A small image super-resolution model, trained from scratch.
Model: 32-pixel images, arch edsr, activation gelu, depths [16], widths [96].
Data: trained on telescope images of galaxies (Galaxy Zoo DECaLS), 44167 training examples, 6.4 epochs.
Rows from block 2 of a small image super-resolution model, named by matrix and row number. Rows with one number belong to one channel. Each number is 500 + 40 x the weight over its row's rms, rounded and kept within 0 to 999. All counts start at 0. Numbers have three digits each. After the name is the row's rms in percent of the matrix's.
After each channel's rows are labels from the 100 images, of 14976, where the channel reaches its highest value: "strongest on" is what is common among them; "colour at peak" is the nearest of a few named colours to the mean colour under the peak. Only what is clearly more common there than usual is listed. The data: telescope images of galaxies (Galaxy Zoo DECaLS). In brackets: how many of the 100.
# convs0: first 3x3 conv (model.blocks.2.convs.0.weight, 96x96x3x3, each kernel summed), inputs 0-95
# convs1: second 3x3 conv (model.blocks.2.convs.1.weight, 96x96x3x3, transposed, each kernel summed), outputs 0-95

convs0.40 110:576592543518523520485501454476581503501369487532521579461480489510490482530511560478512485538369497524443475527571547511504537514559513512506521438504497431522505491484465502481464541535505545499518490519479486488507487517397518449537488482513498500454455535548477489446499471531431533556
convs1.40 084:459405495540524541514515614502467489574510512503474489496510518435491456461503486594557401451508492514448459502547467445491524484540561537512550507529505563472550579528547456489458489546487539474491526501521536484506489464472503528449498477501494512518490534445607516465514564577489520469
strongest on: spiral arms: yes (40)
colour at peak: black (100)

convs0.46 119:568567552537541501445509511525572469521428507530516556464467521527523455518520537503556523569461469525483488554539562554546568480533529547583471465478485500539459482455474455485389519558445497556504501483495459518444501549452457504485540426480453437453502500540509512501495503516473528564
convs1.46 103:455427483489595490476462569517529520492487537503528490449513603486523520456528511549548534538564473522449515529545476562526520511495582539533526465606474540477542578512549492495492556562512521586547495501568478462521447518528531455484547489498524500544534527514555458535509481546496528527
strongest on: spiral arms: yes (41)
colour at peak: black (99)

convs0.88 118:532547516499428465452397500444538464476495549423531557479458449532475471479471507486473394536486476483489521467479519454502486425449473508466390487412479469420499423508513442489469496500499501453415419492475470478504447507475506440499508478457469479497521505466471453479506496470483495489
convs1.88 104:509428499512564533601505528555523509498472443522470507504527559476518477514520527499559534577538427526500536484509516553493547475578570519522450463547527542538517616471486444490478538553481509594531472495508516470495522440555500462504534477523518495538526502557553586491540554534498472515
strongest on: edge-on disk: no (50); spiral arms: yes (44)
colour at peak: black (75)

convs0.79 121:475522536486501431510504514440504517544461438420478548458446509488460501463504542490471436532457488495442379460511470498498478469420460480481509500480502535511484463468525507489464542510491511488464412485494488480444485476491383453519488447492444455412411536509437506497423514477462478502
convs1.79 115:489503453468525467456479529512469572518564500542521455435473551472517444480481474467471459477509528610525520511489519535440491481482467394483411527458505437518483520546488599455498543504521474476568515530536594505544465490500527504492437512476505498422495533429432485521465453470528485500
strongest on: edge-on disk: no (87); shape: featured or disk (87); spiral arms: yes (79)
colour at peak: grey (57)

convs0.23 118:523567529515482501468513489524544437516494531530529544491479515551491513473475552501530513524503384463484484513479520505521512503469522553541490502509449474520495406445488492455480502512449541552442436422522477500361525512485413478525540416453463398467500449526492448533477504462499491518
convs1.23 102:510416512375581444513510518521492509467524506474516471570525554470492557487499471529541527535520450481523520431521499500486434456475554567528485502462463516450547553518475476504444529529443513515532562507523537402515454470545522402499505533502521476538520394455539484514525519517487505494
strongest on: bulge size: small (25)
colour at peak: black (88)

convs0.61 079:525485455495509471455528461512521456518563581521454546519493489495507531555517511502524512535540474450495464562527490513495551541542566505440497495508474482521489497493453535440499557467412499512522515459497526486449524559539419444459474450449493427598507456532472513517494503525635579459
convs1.61 084:421493504491476496477525516479471532502667456529478485492512501457521513482562496492527524451417469395475476467510495521490530510463525488518485493543470501555509489508528457495497430512454484466525477492493408461459534534485522497521432485495473507442441509590536568438574521519440531477
strongest on: edge-on disk: yes (26)
colour at peak: grey (53)

convs0.66 110:472443502533518507538514517505457511483527483457467423405486511468419426492454526518479501492501527496495463523408393549425467523461540452535545481549503406503513493511452531541478513464522486489547539517508519547505457496527517542471514522564549543441460556427470493446501411477510486509
convs1.66 084:531556550508541486545500510544475552542445510513551530543527470512441479521504526531572491552538502454491406507416493515486498493538511584485557477539443584508504494436510505495517551512505514529486505475539451509533485455466513548500495493422494466572391478554549578558527563501485492547
strongest on: edge-on disk: yes (33)
colour at peak: grey (68)

convs0.3 110:492537494462450521484484521487490483469496464489502515455506494505475512470445553443468493484488358396472497473423504417457479461498499516507458473494478545494462518451511414543550526454484505487444435404534444470447480486498488518504459502450483455455497384466512512509505520467467461455
convs1.3 092:544439556478532483555528474523460473408512534510543470528482456475475504519498424496509535497553458536569545471518442444451525464514481511505493485557472442520577494549425437437483459501547505523502461482485516448502464441556519401467498540556550485500585455532468459479508450532522504458
strongest on: shape: featured or disk (66); edge-on disk: no (63); spiral arms: yes (54)
colour at peak: brown (86)

convs0.29 100:485443535433483531460522490517467479552554521547490534581483467539517588468533502473503477468541477460493498471540530438579460498529491497422487490505484514503509504479530501496532510465453538591464450443515503407479538471534450484528448425464497414483522516579548574521458536512568460497
convs1.29 102:484491489500482509528508497556452503466630518453493444526485542449497484517495433500522466484445392434506568469519468498443497479436479477530382494482492469535521493553488487508436436495527490449540514578512523469477486492472561436472496551551516567498483437470479503468527472492453530455
strongest on: edge-on disk: yes (41)
colour at peak: grey (78)

convs0.36 107:510483475474448472408421509472497446494448523447525506438476507500389475446490543493484467509464439412489493481442472470509468412446487490490459495480490471437474426495498426462466487487511503524446439490434530464495453481435487412502515478466510493472482442495488478462508466448436479459
convs1.36 110:522564499536542547573508521479521588583510449607487553488561518539514541516506525507495558438540491560508474512540517520491511504576506506513498486576530448507492548479504507469600602556522527563531474484481462532522573493554529525558461475465481480461504536532530535485499519525512452503
strongest on: edge-on disk: no (59); spiral arms: yes (47); bulge size: small (34)
colour at peak: pink (72)

convs0.94 113:554588531543519494504512502514579463517414511551506551469547509532508465536529506527542485567447440501473503564545560507565578459530514541561474434474489457530499482467471415506455527576498544532487504484524422542458532538422482498477517432443463471472510483554496499479512490526473536531
convs1.94 097:452439493520587491516500573473491517461497540504506517462466596513501512496494461558536551509593486545458511522514496499478497506503614535508530489618497518449593571519520482471462542545500497538534520510560464493503458509556524468495500484495551515551532502485571423495519498545499580497
strongest on: spiral arms: yes (42)
colour at peak: black (95)

convs0.63 098:524479520487472480457419525494552464467344502488495509423454438496489442511479468545546470507421529475511447474501499495518535467448500550460479496417469533424490460462491456513449488520510500525480510504451488494507512531411459490470495524516435525464453476501466496458497485492371511490
convs1.63 089:473502501549549512503402500560520486538440476543534541502517515573475486538513498499525575510558540546528462509537510534572522560537534541521485513564486558420541559507483526508569522520509517529459522518479438533484527513552498542560509518474476487558472574502600549505596527509442470521
strongest on: shape: featured or disk (66)
colour at peak: black (97)

convs0.37 114:515585540551517531475523503503544498494495485549456549498511516540470473494502546501507482540486427476419497535475543506539592491520516533550479458491472502510437471469489480501438563499431531492457481460547444533385503470484436494489514393455458370468520502502504544505465547486498512521
convs1.37 091:462381491447598501484465552544556473492482538495543472490444579486497542477464469551483536523562510517477476477441464483448460501465542595491506476541470526466533560522549464451452533494460519505505486469556521463514430489563523444500531490508522466497599454508525430512483490509541529523
strongest on: spiral arms: yes (44)
colour at peak: black (92)

convs0.59 092:491424499501501522493475533520528403483412482531447467510543481489495482552464432518507458492418465423502493508446529469491542464532532558487462470457450551479468479518430434478416468457530482538475541447475431509518503554433520460454509456465432493494437516486528498455513551496455533443
convs1.59 091:442485486523551478454447442530559467491404539496497509478452484534511518518514478501501572495537518526510483524537442487495499529492482501501419471544463479491517503567485513543606536488532539538445466574523407575455480539542543494490463526457470549579498468538472562474531515564520522584
strongest on: edge-on disk: yes (25)
colour at peak: black (99)

convs0.27 093:533529515498458463388497444490564420498474539482503534497466475520498514482453406523517480570478494435527474510514549503467489495444503568496478488448472523462492432463434481495497504542460458502468470481432499478429464507469423402480542386484475435524493511493469449527505501459501517473
convs1.27 085:445494514501556510494442528454564473540506448562534497553489503554542529464558511552540551500525510509494504483578494565523474579503536466530535515549467579547466559483495518503483537577502475527510529458479474450500538534600486437533550516452478472547468454518545590534570463511496466541
strongest on: shape: featured or disk (67); edge-on disk: yes (30)
colour at peak: black (90)

convs0.76 092:511489531534498459482510494517445487516491512447539504476454503485425490540480542515499486550473508504469357538485467521533513538447488523533509453491501448526525481503424559527430510487410487505518528501482533531421495543495369477495521535542524459487422538482407464436490435508495529515
convs1.76 081:484531513488472469525486523526386556472538537481472459466499512514472495496495550532473529504514468495412435457451464527479453507500497461436590495543434470524504515460511449473489529482587585497491435462520529462488473500422561566426445511445568549526441485473507561523483514507515476483
strongest on: shape: featured or disk (64); edge-on disk: yes (49); roundness: cigar-shaped (27)
colour at peak: grey (81)

convs0.12 091:488521463453500451466504528493518490564559535471526562515487494603552495526481501494476438489559520514473515439564561496524534478491412529459475536474484542483513462470563507465495518519506540495413447484524486448478501468527474454492482402433539433543588461499462518583499518503580474480
convs1.12 093:518451547517471483494489523445494520522596476490533477508508505486491497533510516530539467520493373404490596480524528509507547436524537532501379442475530529508500538479498475518465478533460485527559506545480457464422556465479475529526508504519477554495421494525589505471569535515447494488
strongest on: edge-on disk: yes (36)
colour at peak: grey (87)

convs0.70 109:458548513411455469509523500517447497551542492516550485554540477558497501488524541509486490471540494516509528462438511476593523535526404496476507499524526464507442532497464520519533546473447571566505455498530541448478516438522479577596541526512522457471509516545549550452478506506507386442
convs1.70 110:415469481511517473570509515519405466448568514451496430405496512434475471495513497504516527542468436496436502568486513466452457486467523478524521469524450531477565506535511476486457474495530537505503508561497542419515434514495555466439480515526534543516487397444512421539512504472472512549
strongest on: edge-on disk: yes (27)
colour at peak: grey (50)

convs0.69 108:556578573557523498480533513521556475492445511514472582460483510525529471511545542503512491553442455487490510557538522524539571475509508534526473454496488515528477485448536438492403540554468504522472472444508414529439501537417470500446526402444469427473513475518493503528499537520480543556
convs1.69 093:435452515473591498502459566485444507503501528487543505471461603466457478491524491518551531543536483502443490523498494523492472530487555498519547447578475529452570543524558514470428526569527512547529533503550489431523441446492507386486523484499510473547552502433557470501543473548472506516
strongest on: spiral arms: yes (40)
colour at peak: black (95)

convs0.13 116:481538535475449489461476494482524478486505565469553537485463426537493524446521540479476472543489436327518500458470520455521459457470456444482422511489434498486543492526511464525520508476510536528378447398472488483487490473483502467485542462453500466497504450520499510494516487445516458468
convs1.13 095:534444509499554500581536472566505470454524503448468470550523592441522486529460443493525503514480440562496596488588499518440492525490552518551422473509526508508484525519485474504508431514504476495529515572545565443501509525603502404462477513539518544524537439490491491504520492528498539471
strongest on: spiral arms: yes (42)
colour at peak: brown (67)

convs0.18 102:434518501504481454513433502532456504534410513505491507532544513487423532502518546453480497534417518493472493553434488529532498493528475467512521483482494496475518609523432492497533526486492488545580544518449482530544490475470510554520500544521480538486430560526527534374503566438425505433
convs1.18 110:512488455437435467496534481562463461509456550432494459440481508464494444484499497503469498473447485518476436508440427455474497480481512518526553454475455525547489432479547501507469416430486509449455447477548492461601429531453502479471473514478513478533492474453502428562468506520540448418
strongest on: edge-on disk: yes (35)
colour at peak: grey (65)

convs0.41 105:523493505484526521449523466523546451516325500548487528476536461466529472507479562544516519486372507553520481484509493510531538447506543525549498447493477496506489504429496435512534540526539528529499479482517439503496534543425530478479478438465486518522441503579516563451497494516419510504
convs1.41 088:508489500583520541516505600377459556481481419561515507603540499564457527539501487544514537474531451471514465445533509504495489507511496492464461508533530491385490527493505510506519521525451475470489561538443455499466552512545538546527493441454519508452457520512514523437540516506437488535
strongest on: edge-on disk: yes (27)
colour at peak: brown (66)

convs0.48 106:485545521456507500514503484469477499471440529447534512410515520474441508483489561493449531480475412430508414439466519478408456460436475519514435485462479532491502470487495425521525525462494493458429508462516443457458447507474439513477478530463471479513454387485472513509485478453445516426
convs1.48 144:543504514494529487501576458530461471462513519479485514478483495486508529498502529498506581482401522587546534549494492510472534487560537429495512546577387493480505448491454509421578520521519567512513485447420459471515512427556488485490456483520532470432493467504494426437500426505516512499
strongest on: roundness: round (59)
colour at peak: white (76)

convs0.2 098:462412480518500482518480530483573448468416507460417504549441460490517495528479506500504477490426514516527470555475540500473539499438529580489529493419520573506460504503496476492380469474461434500520521496421505509502478567489438474498475536525423504490443543475518503499454554520447555514
convs1.2 085:470511484500481524570438442549516486459397617456541430490460487520496475469502521461492589492496523555542460442520406508516565509511484526517458487460449520574520502548485522545543483458550564494453485537531507542522551554525499494443460563475531515534564503475470503524467498528529489523
strongest on: shape: featured or disk (68); spiral arms: yes (39)
colour at peak: black (100)