python train.py --model="image super-resolution model" --dataset="telescope images of galaxies (Galaxy Zoo DECaLS)" --train_examples=44167 --image_size=32 --crop_scale_min=0.7 --horizontal_flip=true --translate=0.06 --color_jitter=0.2 --task="super_resolution" --loss="charbonnier" --scale=4 --arch="edsr" --norm="batchnorm" --activation="gelu" --depths=[16] --kernel_size=3 --stem="single" --widths=[96] --init="trunc_normal_002" --residual_init="none" --optimizer="adamw" --lr=0.0025 --beta1=0.9 --beta2=0.99 --eps=1e-08 --grad_clip=5.0 --steps=4400 --batch_size=64 --epochs=6.4 --lr_schedule="cosine" --final_lr_fraction=0.05 --warmup_steps=220 --weight_decay=0.3
Rows from block 3 of a small image super-resolution model, named by matrix and row number. Rows with one number belong to one channel. Each number is 50 + 10 x the weight over its row's rms, rounded and kept within 0 to 99. All counts start at 0.
After each channel's rows are labels from the 100 images, of 14976, where the channel reaches its highest value: "patch colour" is the nearest of a few named colours to the mean colour under the peak. Only what is clearly more common there than usual is listed. The data: telescope images of galaxies (Galaxy Zoo DECaLS). In brackets: how many of the 100.
# convs0: first 3x3 conv (model.blocks.3.convs.0.weight, 96x96x3x3, each kernel summed), inputs 0-95
# convs1: second 3x3 conv (model.blocks.3.convs.1.weight, 96x96x3x3, transposed, each kernel summed), outputs 0-95

convs0.83:57 44 54 49 58 44 35 47 43 56 55 26 54 26 64 52 46 50 36 45 65 35 48 31 46 34 37 53 52 38 47 33 48 49 49 49 47 41 50 53 59 56 30 46 48 55 66 35 37 36 46 59 47 55 45 41 43 23 42 50 46 56 57 46 54 35 38 48 41 36 50 57 45 52 37 64 30 51 54 33 29 47 54 54 46 52 45 52 42 35 53 48 41 39 61 54
convs1.83:42 44 65 62 43 55 46 47 69 47 25 47 56 45 40 46 56 61 63 58 34 67 47 47 58 71 60 50 46 49 52 54 59 54 38 48 63 62 47 49 58 57 55 58 49 36 17 47 60 59 49 43 35 62 57 60 55 42 58 60 51 48 54 67 36 53 53 62 54 41 44 54 64 48 56 62 59 32 53 48 47 58 46 62 53 50 57 41 70 43 75 50 51 43 37 52
patch colour: black (97)

convs0.40:49 67 45 37 55 74 57 40 52 47 62 57 59 45 42 52 51 35 42 62 59 44 55 26 54 60 58 38 44 31 57 47 62 61 47 59 40 57 66 66 58 64 39 49 51 51 60 43 52 47 53 38 31 57 47 47 61 50 43 47 50 52 53 49 39 50 39 60 69 42 31 67 58 32 50 55 59 50 54 55 50 66 54 48 62 58 25 53 57 51 49 44 48 42 30 60
convs1.40:38 42 53 61 47 47 44 57 37 61 61 40 49 54 58 48 44 48 50 36 32 37 47 53 45 45 50 57 44 46 45 49 42 48 50 61 48 26 42 50 33 58 32 58 55 59 43 35 63 40 51 59 63 23 63 41 40 49 46 50 55 47 38 49 40 59 51 41 43 65 44 72 49 33 40 28 49 59 45 54 54 44 42 46 37 59 56 29 51 50 41 61 43 59 74 56
patch colour: white (39); pink (25)

convs0.44:60 58 55 52 54 50 36 46 56 71 31 55 50 65 43 51 47 30 43 58 54 41 59 45 63 70 49 31 52 24 55 61 36 47 57 58 61 60 61 65 45 57 38 53 41 42 53 45 55 51 58 53 62 57 53 53 52 43 30 47 49 59 61 42 43 45 33 45 58 36 69 59 63 54 46 44 64 51 59 34 39 47 47 37 63 61 45 48 49 60 46 39 66 53 37 39
convs1.44:43 44 41 39 46 47 42 50 58 38 58 31 57 56 67 37 45 42 53 49 50 49 29 61 51 37 34 64 49 48 47 42 45 42 47 66 45 56 31 36 51 57 35 45 58 72 35 41 53 46 44 53 43 46 54 47 26 49 67 44 43 39 30 38 56 57 57 59 43 60 46 45 44 41 58 48 34 53 47 63 56 56 56 45 27 34 53 44 43 36 35 47 42 50 63 49
patch colour: grey (42); white (29)

convs0.61:41 42 49 46 48 53 48 40 62 49 50 51 59 63 62 52 25 56 56 58 51 52 52 41 43 52 38 62 58 65 63 63 54 68 30 52 48 42 43 52 42 43 66 43 50 50 54 43 36 46 52 34 46 45 66 46 48 42 28 44 62 38 46 60 44 63 26 67 54 58 42 49 53 54 55 49 58 44 44 49 44 75 57 49 50 72 34 47 61 25 41 40 53 58 55 43
convs1.61:45 66 49 59 45 64 48 57 52 63 39 57 56 56 47 57 68 54 43 57 56 39 42 56 55 76 57 52 49 36 52 32 41 50 67 52 55 28 63 57 62 80 47 62 47 44 46 60 58 58 52 45 63 60 55 53 42 52 57 47 47 73 57 55 43 49 50 41 48 35 55 60 61 57 32 50 42 34 30 48 49 34 40 44 47 45 50 39 50 44 42 67 41 51 49 42
patch colour: grey (52)

convs0.34:58 30 55 47 53 36 30 47 52 54 50 15 48 54 48 50 45 57 52 51 54 55 54 44 55 54 42 62 56 52 57 58 27 28 49 52 44 36 60 52 64 51 51 38 50 51 48 34 35 53 54 50 50 54 54 53 31 35 48 29 48 61 35 53 62 31 45 55 41 45 50 27 39 53 57 44 44 53 54 36 40 60 29 47 53 35 61 52 46 38 52 57 50 56 57 44
convs1.34:41 37 53 62 43 56 29 46 67 53 53 72 59 53 52 53 44 54 39 56 38 30 56 57 51 52 53 51 52 51 43 42 43 46 46 49 53 40 50 45 20 46 45 54 57 30 63 33 67 60 52 54 56 36 64 48 59 50 52 80 47 43 35 59 51 51 56 46 55 52 60 34 67 67 36 48 60 40 44 47 34 37 52 62 45 55 38 50 61 46 53 55 43 46 42 46
patch colour: black (96)

convs0.4:58 39 48 44 51 41 47 38 62 46 52 31 59 35 47 54 46 58 67 41 49 48 47 44 48 54 32 57 51 62 54 43 49 45 56 39 51 56 63 45 60 49 48 42 52 63 33 56 36 49 55 59 60 25 51 46 26 48 44 22 43 53 36 49 57 56 50 56 37 52 47 39 43 58 59 28 54 64 55 57 50 22 37 54 36 49 48 69 61 48 55 59 54 40 45 43
convs1.4:33 56 46 36 50 37 56 64 46 58 38 51 29 47 53 43 55 33 36 46 57 41 49 52 50 46 54 45 37 71 32 50 46 69 52 49 61 32 36 50 57 50 48 39 42 57 43 46 72 51 27 53 48 47 61 64 41 49 57 71 37 33 61 40 43 43 56 54 65 51 36 58 51 53 59 58 50 27 43 55 59 59 48 52 50 51 36 48 48 56 51 44 37 63 55 52
patch colour: black (91)

convs0.25:53 53 30 37 58 58 60 52 52 41 59 28 69 47 63 57 31 39 43 50 52 41 38 38 63 43 52 62 54 49 49 57 58 57 38 48 54 27 49 56 62 72 64 52 54 65 54 58 49 45 65 44 47 43 51 59 38 55 37 40 57 63 50 66 62 54 63 65 68 57 31 61 45 42 47 52 47 42 43 45 48 38 37 47 56 65 46 33 50 54 51 40 46 58 48 36
convs1.25:31 41 53 67 52 55 51 44 51 59 68 59 33 62 47 50 66 55 56 37 41 53 50 46 38 63 53 49 51 42 50 67 39 41 16 35 42 41 41 45 48 52 42 72 49 49 44 55 54 49 34 53 46 48 58 40 61 46 53 47 48 38 48 62 42 41 38 36 45 68 37 53 50 49 37 47 55 49 51 51 41 72 58 46 38 39 70 35 59 45 39 58 56 48 58 55
patch colour: white (50)

convs0.65:52 58 47 36 27 38 36 33 52 45 45 28 38 56 36 44 60 39 49 24 37 37 45 40 49 35 52 51 43 55 43 59 40 29 53 56 44 47 52 32 53 46 44 40 34 54 33 39 51 33 52 50 45 51 41 45 32 42 58 25 40 46 40 55 52 39 49 61 39 49 47 51 43 48 44 39 52 55 54 60 56 54 46 44 53 40 39 46 40 44 39 39 43 45 41 35
convs1.65:47 61 52 55 56 55 39 57 44 58 54 63 55 43 54 56 49 60 52 57 54 53 56 58 46 56 61 50 55 52 53 42 48 39 53 47 58 42 55 58 32 53 57 61 59 27 71 42 66 78 55 60 58 47 64 52 55 58 53 72 31 45 45 59 65 53 52 32 43 70 62 34 66 51 62 58 43 41 53 46 40 41 58 71 52 50 49 64 59 59 67 64 48 57 39 46
patch colour: black (100)

convs0.57:61 49 47 47 48 44 45 48 48 46 39 51 54 43 45 48 57 64 56 48 40 60 53 56 48 38 49 49 46 41 53 47 42 40 67 57 44 52 55 41 59 39 16 55 38 49 49 15 58 28 51 44 49 46 34 47 53 17 48 56 53 57 41 46 46 30 35 30 37 24 45 54 55 46 47 57 37 57 49 42 39 41 45 49 53 50 50 58 46 49 54 59 51 47 46 41
convs1.57:36 53 52 34 48 54 62 47 51 56 53 52 52 50 60 51 32 43 62 51 58 42 42 43 43 41 27 44 58 55 45 40 33 61 37 74 47 68 41 45 41 29 32 39 53 61 39 28 41 34 56 56 56 50 49 62 51 50 50 39 29 34 62 47 47 52 59 53 63 51 58 47 48 61 49 51 35 29 49 61 56 46 57 43 58 44 51 43 40 68 45 42 37 53 39 52
patch colour: brown (72)

convs0.10:49 45 49 47 47 46 43 51 51 62 60 48 69 62 47 26 51 38 48 44 46 47 36 48 39 42 42 37 50 46 55 52 52 47 48 32 39 63 39 48 46 30 46 20 52 46 55 40 50 48 49 46 39 43 21 53 37 51 40 60 37 49 40 50 44 33 43 50 51 52 47 37 49 55 41 26 36 53 57 29 41 30 42 40 44 40 52 37 56 56 39 41 45 39 51 54
convs1.10:55 35 62 29 69 40 41 44 64 57 47 50 40 57 48 52 50 45 39 74 51 55 61 59 41 58 46 63 45 47 53 48 60 74 57 56 34 62 46 55 58 55 65 50 47 54 55 43 52 45 40 68 58 71 45 62 47 43 60 64 52 47 46 41 56 51 71 48 57 60 37 51 37 50 64 52 34 51 53 58 62 46 56 53 61 63 49 54 35 71 59 46 41 52 69 51
patch colour: grey (53)

convs0.63:56 61 51 54 63 54 40 52 51 39 62 47 49 43 50 57 45 56 53 56 58 58 52 56 49 49 52 45 59 61 56 48 28 33 52 32 41 57 57 69 47 55 56 51 74 50 39 55 50 57 34 59 53 38 66 47 42 53 43 30 59 53 46 41 53 57 54 28 37 43 46 18 60 43 57 27 57 38 51 46 45 45 33 30 48 37 58 59 49 49 53 52 60 55 56 67
convs1.63:38 49 64 39 54 33 51 58 46 56 45 28 58 39 53 52 51 56 41 43 55 34 44 63 54 76 52 50 61 54 62 60 50 44 58 52 63 40 41 49 64 58 39 65 23 52 47 46 58 26 38 52 36 62 58 53 66 49 54 50 58 45 48 54 49 48 54 62 64 45 54 55 43 47 60 41 47 27 55 46 61 49 45 69 55 53 67 49 37 55 61 66 36 53 45 56
patch colour: black (100)

convs0.69:56 56 55 51 47 58 46 72 47 62 48 49 55 72 45 56 41 64 41 64 55 43 53 55 69 50 36 63 50 73 51 54 45 37 42 43 53 47 49 65 43 56 65 54 47 66 49 66 69 76 56 56 62 43 49 66 45 51 52 41 70 48 51 54 69 57 69 55 54 48 60 40 63 49 45 30 56 50 56 50 47 33 40 48 49 55 44 43 52 49 45 47 62 68 52 39
convs1.69:43 36 52 51 62 51 51 48 42 61 40 53 61 66 50 42 55 49 36 37 46 51 42 38 38 51 53 64 64 51 59 50 48 43 32 48 66 47 42 50 51 31 49 66 56 45 46 68 42 57 38 45 21 55 70 41 52 47 56 33 52 49 47 63 52 44 47 42 22 53 54 42 61 41 55 60 45 46 52 52 48 62 55 64 46 29 51 35 58 43 56 53 48 33 51 70
patch colour: white (34); pink (32)