Weights of a small image super-resolution model: norm batchnorm, batches of 64.
Rows from block 4 of a small image super-resolution model, named by matrix and row number. Rows with one number belong to one channel. Each number is 500 + 25 x the weight over its row's rms, rounded and kept within 0 to 999. All counts start at 0. Numbers have three digits each.
Before each channel's rows are labels from the 100 images, of 14976, where the channel reaches its highest value: "patch colour" is the nearest of a few named colours to the mean colour under the peak. Only what is clearly more common there than usual is listed. The data: telescope images of galaxies (Galaxy Zoo DECaLS).
# convs0: first 3x3 conv (model.blocks.4.convs.0.weight, 96x96x3x3, each kernel summed), inputs 0-47
# convs1: second 3x3 conv (model.blocks.4.convs.1.weight, 96x96x3x3, transposed, each kernel summed), outputs 0-47

patch colour: black
convs0.47:510466515476521532402484494485503467532513490515515518518472496511522495504504453519514523504497484459526510485508494514496475504530518507433525
convs1.47:466505520505503506532497481540486559523499502463497519489561507498483465519480505487550513504461475521534506527485510492491531494484494519571476

patch colour: grey; white
convs0.80:507487527547483512484487479540533536509507534526521497486532510526517489525453478456482500504527530525502463508489517522484510503486481494533486
convs1.80:489485517522529480506525492527469483508541457462493521505471500503519486516496523525501459482487510483473513481510492486515477506458558475523499

patch colour: grey
convs0.72:475496481497530482476497555484491500489493538481481501490484486513504539507502528533513478523484526511531530503501491523497500513478544505478482
convs1.72:493553495522497505551504477544520473481500508486514514529522536479486500510501510500491518507502517501534492489494536500533523513511487513537510

patch colour: grey
convs0.23:494543474486518522503510494524505501475490442532478478512496518468504502476500496478497547520495478511445508539508441519481520482538517472519507
convs1.23:516468496499472518507491472532522495514500542476501490527485463502473508520494515510470472501473491509507500468472459465519521480495482491444478

patch colour: black
convs0.73:545484505509516504461502430497487460519497481518483519514491478509452497476499475491530510498478520469512452501475458502521493512526467460513541
convs1.73:491504557495507471495479518461495509530517523543546535484481522506489543518437456506509507532507486516512499485518520518491496499519493508516480

patch colour: black
convs0.88:538508514458503487503508443511495479489518481512467503507492481524492503467484485460509522495510449460536477462482498496512505506512436485526500
convs1.88:508485552540515487488512557463497490513494490511564560510492516498502499524466519539521496551491525469489502529482542517509519499504495518493511

patch colour: grey
convs0.35:483522497457492522453509518461520509503499474548527473531512519518551537477489482490506486494532476465530533451513524463517509483493490518485477
convs1.35:500481496503522494477495481527504484524533510481454520503491505504453499515474491485485478488459452531476560464511497482452500482480541484506398

patch colour: pink; white
convs0.1:516507500519497476508523521479494501505497476524458540501533514490414496497550531459485502516497454476458440488482485477482498505481540478503479
convs1.1:538477469497479498468474465506476498445506525448532472499453480510525463512461476497431521476509480537511490485462488484479487492518483483478496

patch colour: grey
convs0.13:547530506504527499504538467523484442494465510522483539509525529498468509514497507510491507512503514508477443520537477508497493463527578470533450
convs1.13:496517449490493478466476489518502490473491497498511466543452488484511488500483523468453489506515528506506483490472504476517487501515472501481512

patch colour: black
convs0.78:526487514511528499422485501507527490525515508494481508516509456490485467467524538518521493540489509489489500518503475539531524471512467505469499
convs1.78:476528531523523489535511506443454459490492470542503547499462522501506465540456441505526522519504471507505494518470515493469516521464522523517500

patch colour: grey
convs0.60:537513551512501553495533476485526489463484501522536534490542512519481482527499496477502491513495466495478424515501491497500494536506496489533503
convs1.60:511493458501510487508491477500472489498531471489487462487449519499506466497517507505467517495499473423486471505492504525490491522464514516496529

patch colour: grey
convs0.58:515517486496477507475534476501464538513489510495504481495485523509434494499481502491481508471485508505510390498487483516499450501453517399489483
convs1.58:518459506512546473488455482508473445464487484481507527525486487516516457519490525464502550535509510507479478513495475497482461505505487532514541

patch colour: grey
convs0.38:476490489533515513525465491470485498461526435470513492490459489549490497530503509487498475526484497494492517480516495468486497527495490553460517
convs1.38:474545522504479470493493527508507500519467529521482500502521531445485528476521510524494472552491479507504505483484504499497510473507502414529513

patch colour: white; pink
convs0.52:480471477483498464478435479520444519478472531473501458506474492493514479487477470499491477489522525508525491531479517477452472510481430457500530
convs1.52:517474531554513514517533508521512487501483488543489529488541510493518512497517524497536527526492477491461481479478461517486541505498545566509543

patch colour: grey; white
convs0.44:477457509515513461486488532534472483487498489475507474510493494489516451490507434512531488490517509514525507525477481499459465513510433468484531
convs1.44:506480480529501517519496501520490509508507513516490496476514505497500518481492541514518504516498498488429467481469461510470510498505522554518543

patch colour: black
convs0.45:527511560486559497484499497518517504508515494502499546521502502494491487484593505489551509561539511506496503522502510522511497501547480510499526
convs1.45:500498550532542511534511486496501477477493502505521544533499503493498471537438464510535473558472491503511492550469506458491513502466492540518497

patch colour: black
convs0.67:486484504494535482476459458517521466530504463496530474515509477520483518519514511493514525500526472479499452503509477520515457516496482469534448
convs1.67:475533529521486561506487534505507514469517519521501525493462476504513492502493495486486508502484465444490495531503526478463542526503510478482494

patch colour: white; pink
convs0.84:488485500534490509499455516557540515459484530556516450530521479503522515511521493469502498522536504525526490554522518514478525519485430475536522
convs1.84:508459517504515506513532474517496501502521480502493517420486512532493452490453483530495503456525484502473490479454465530484488519453517530479529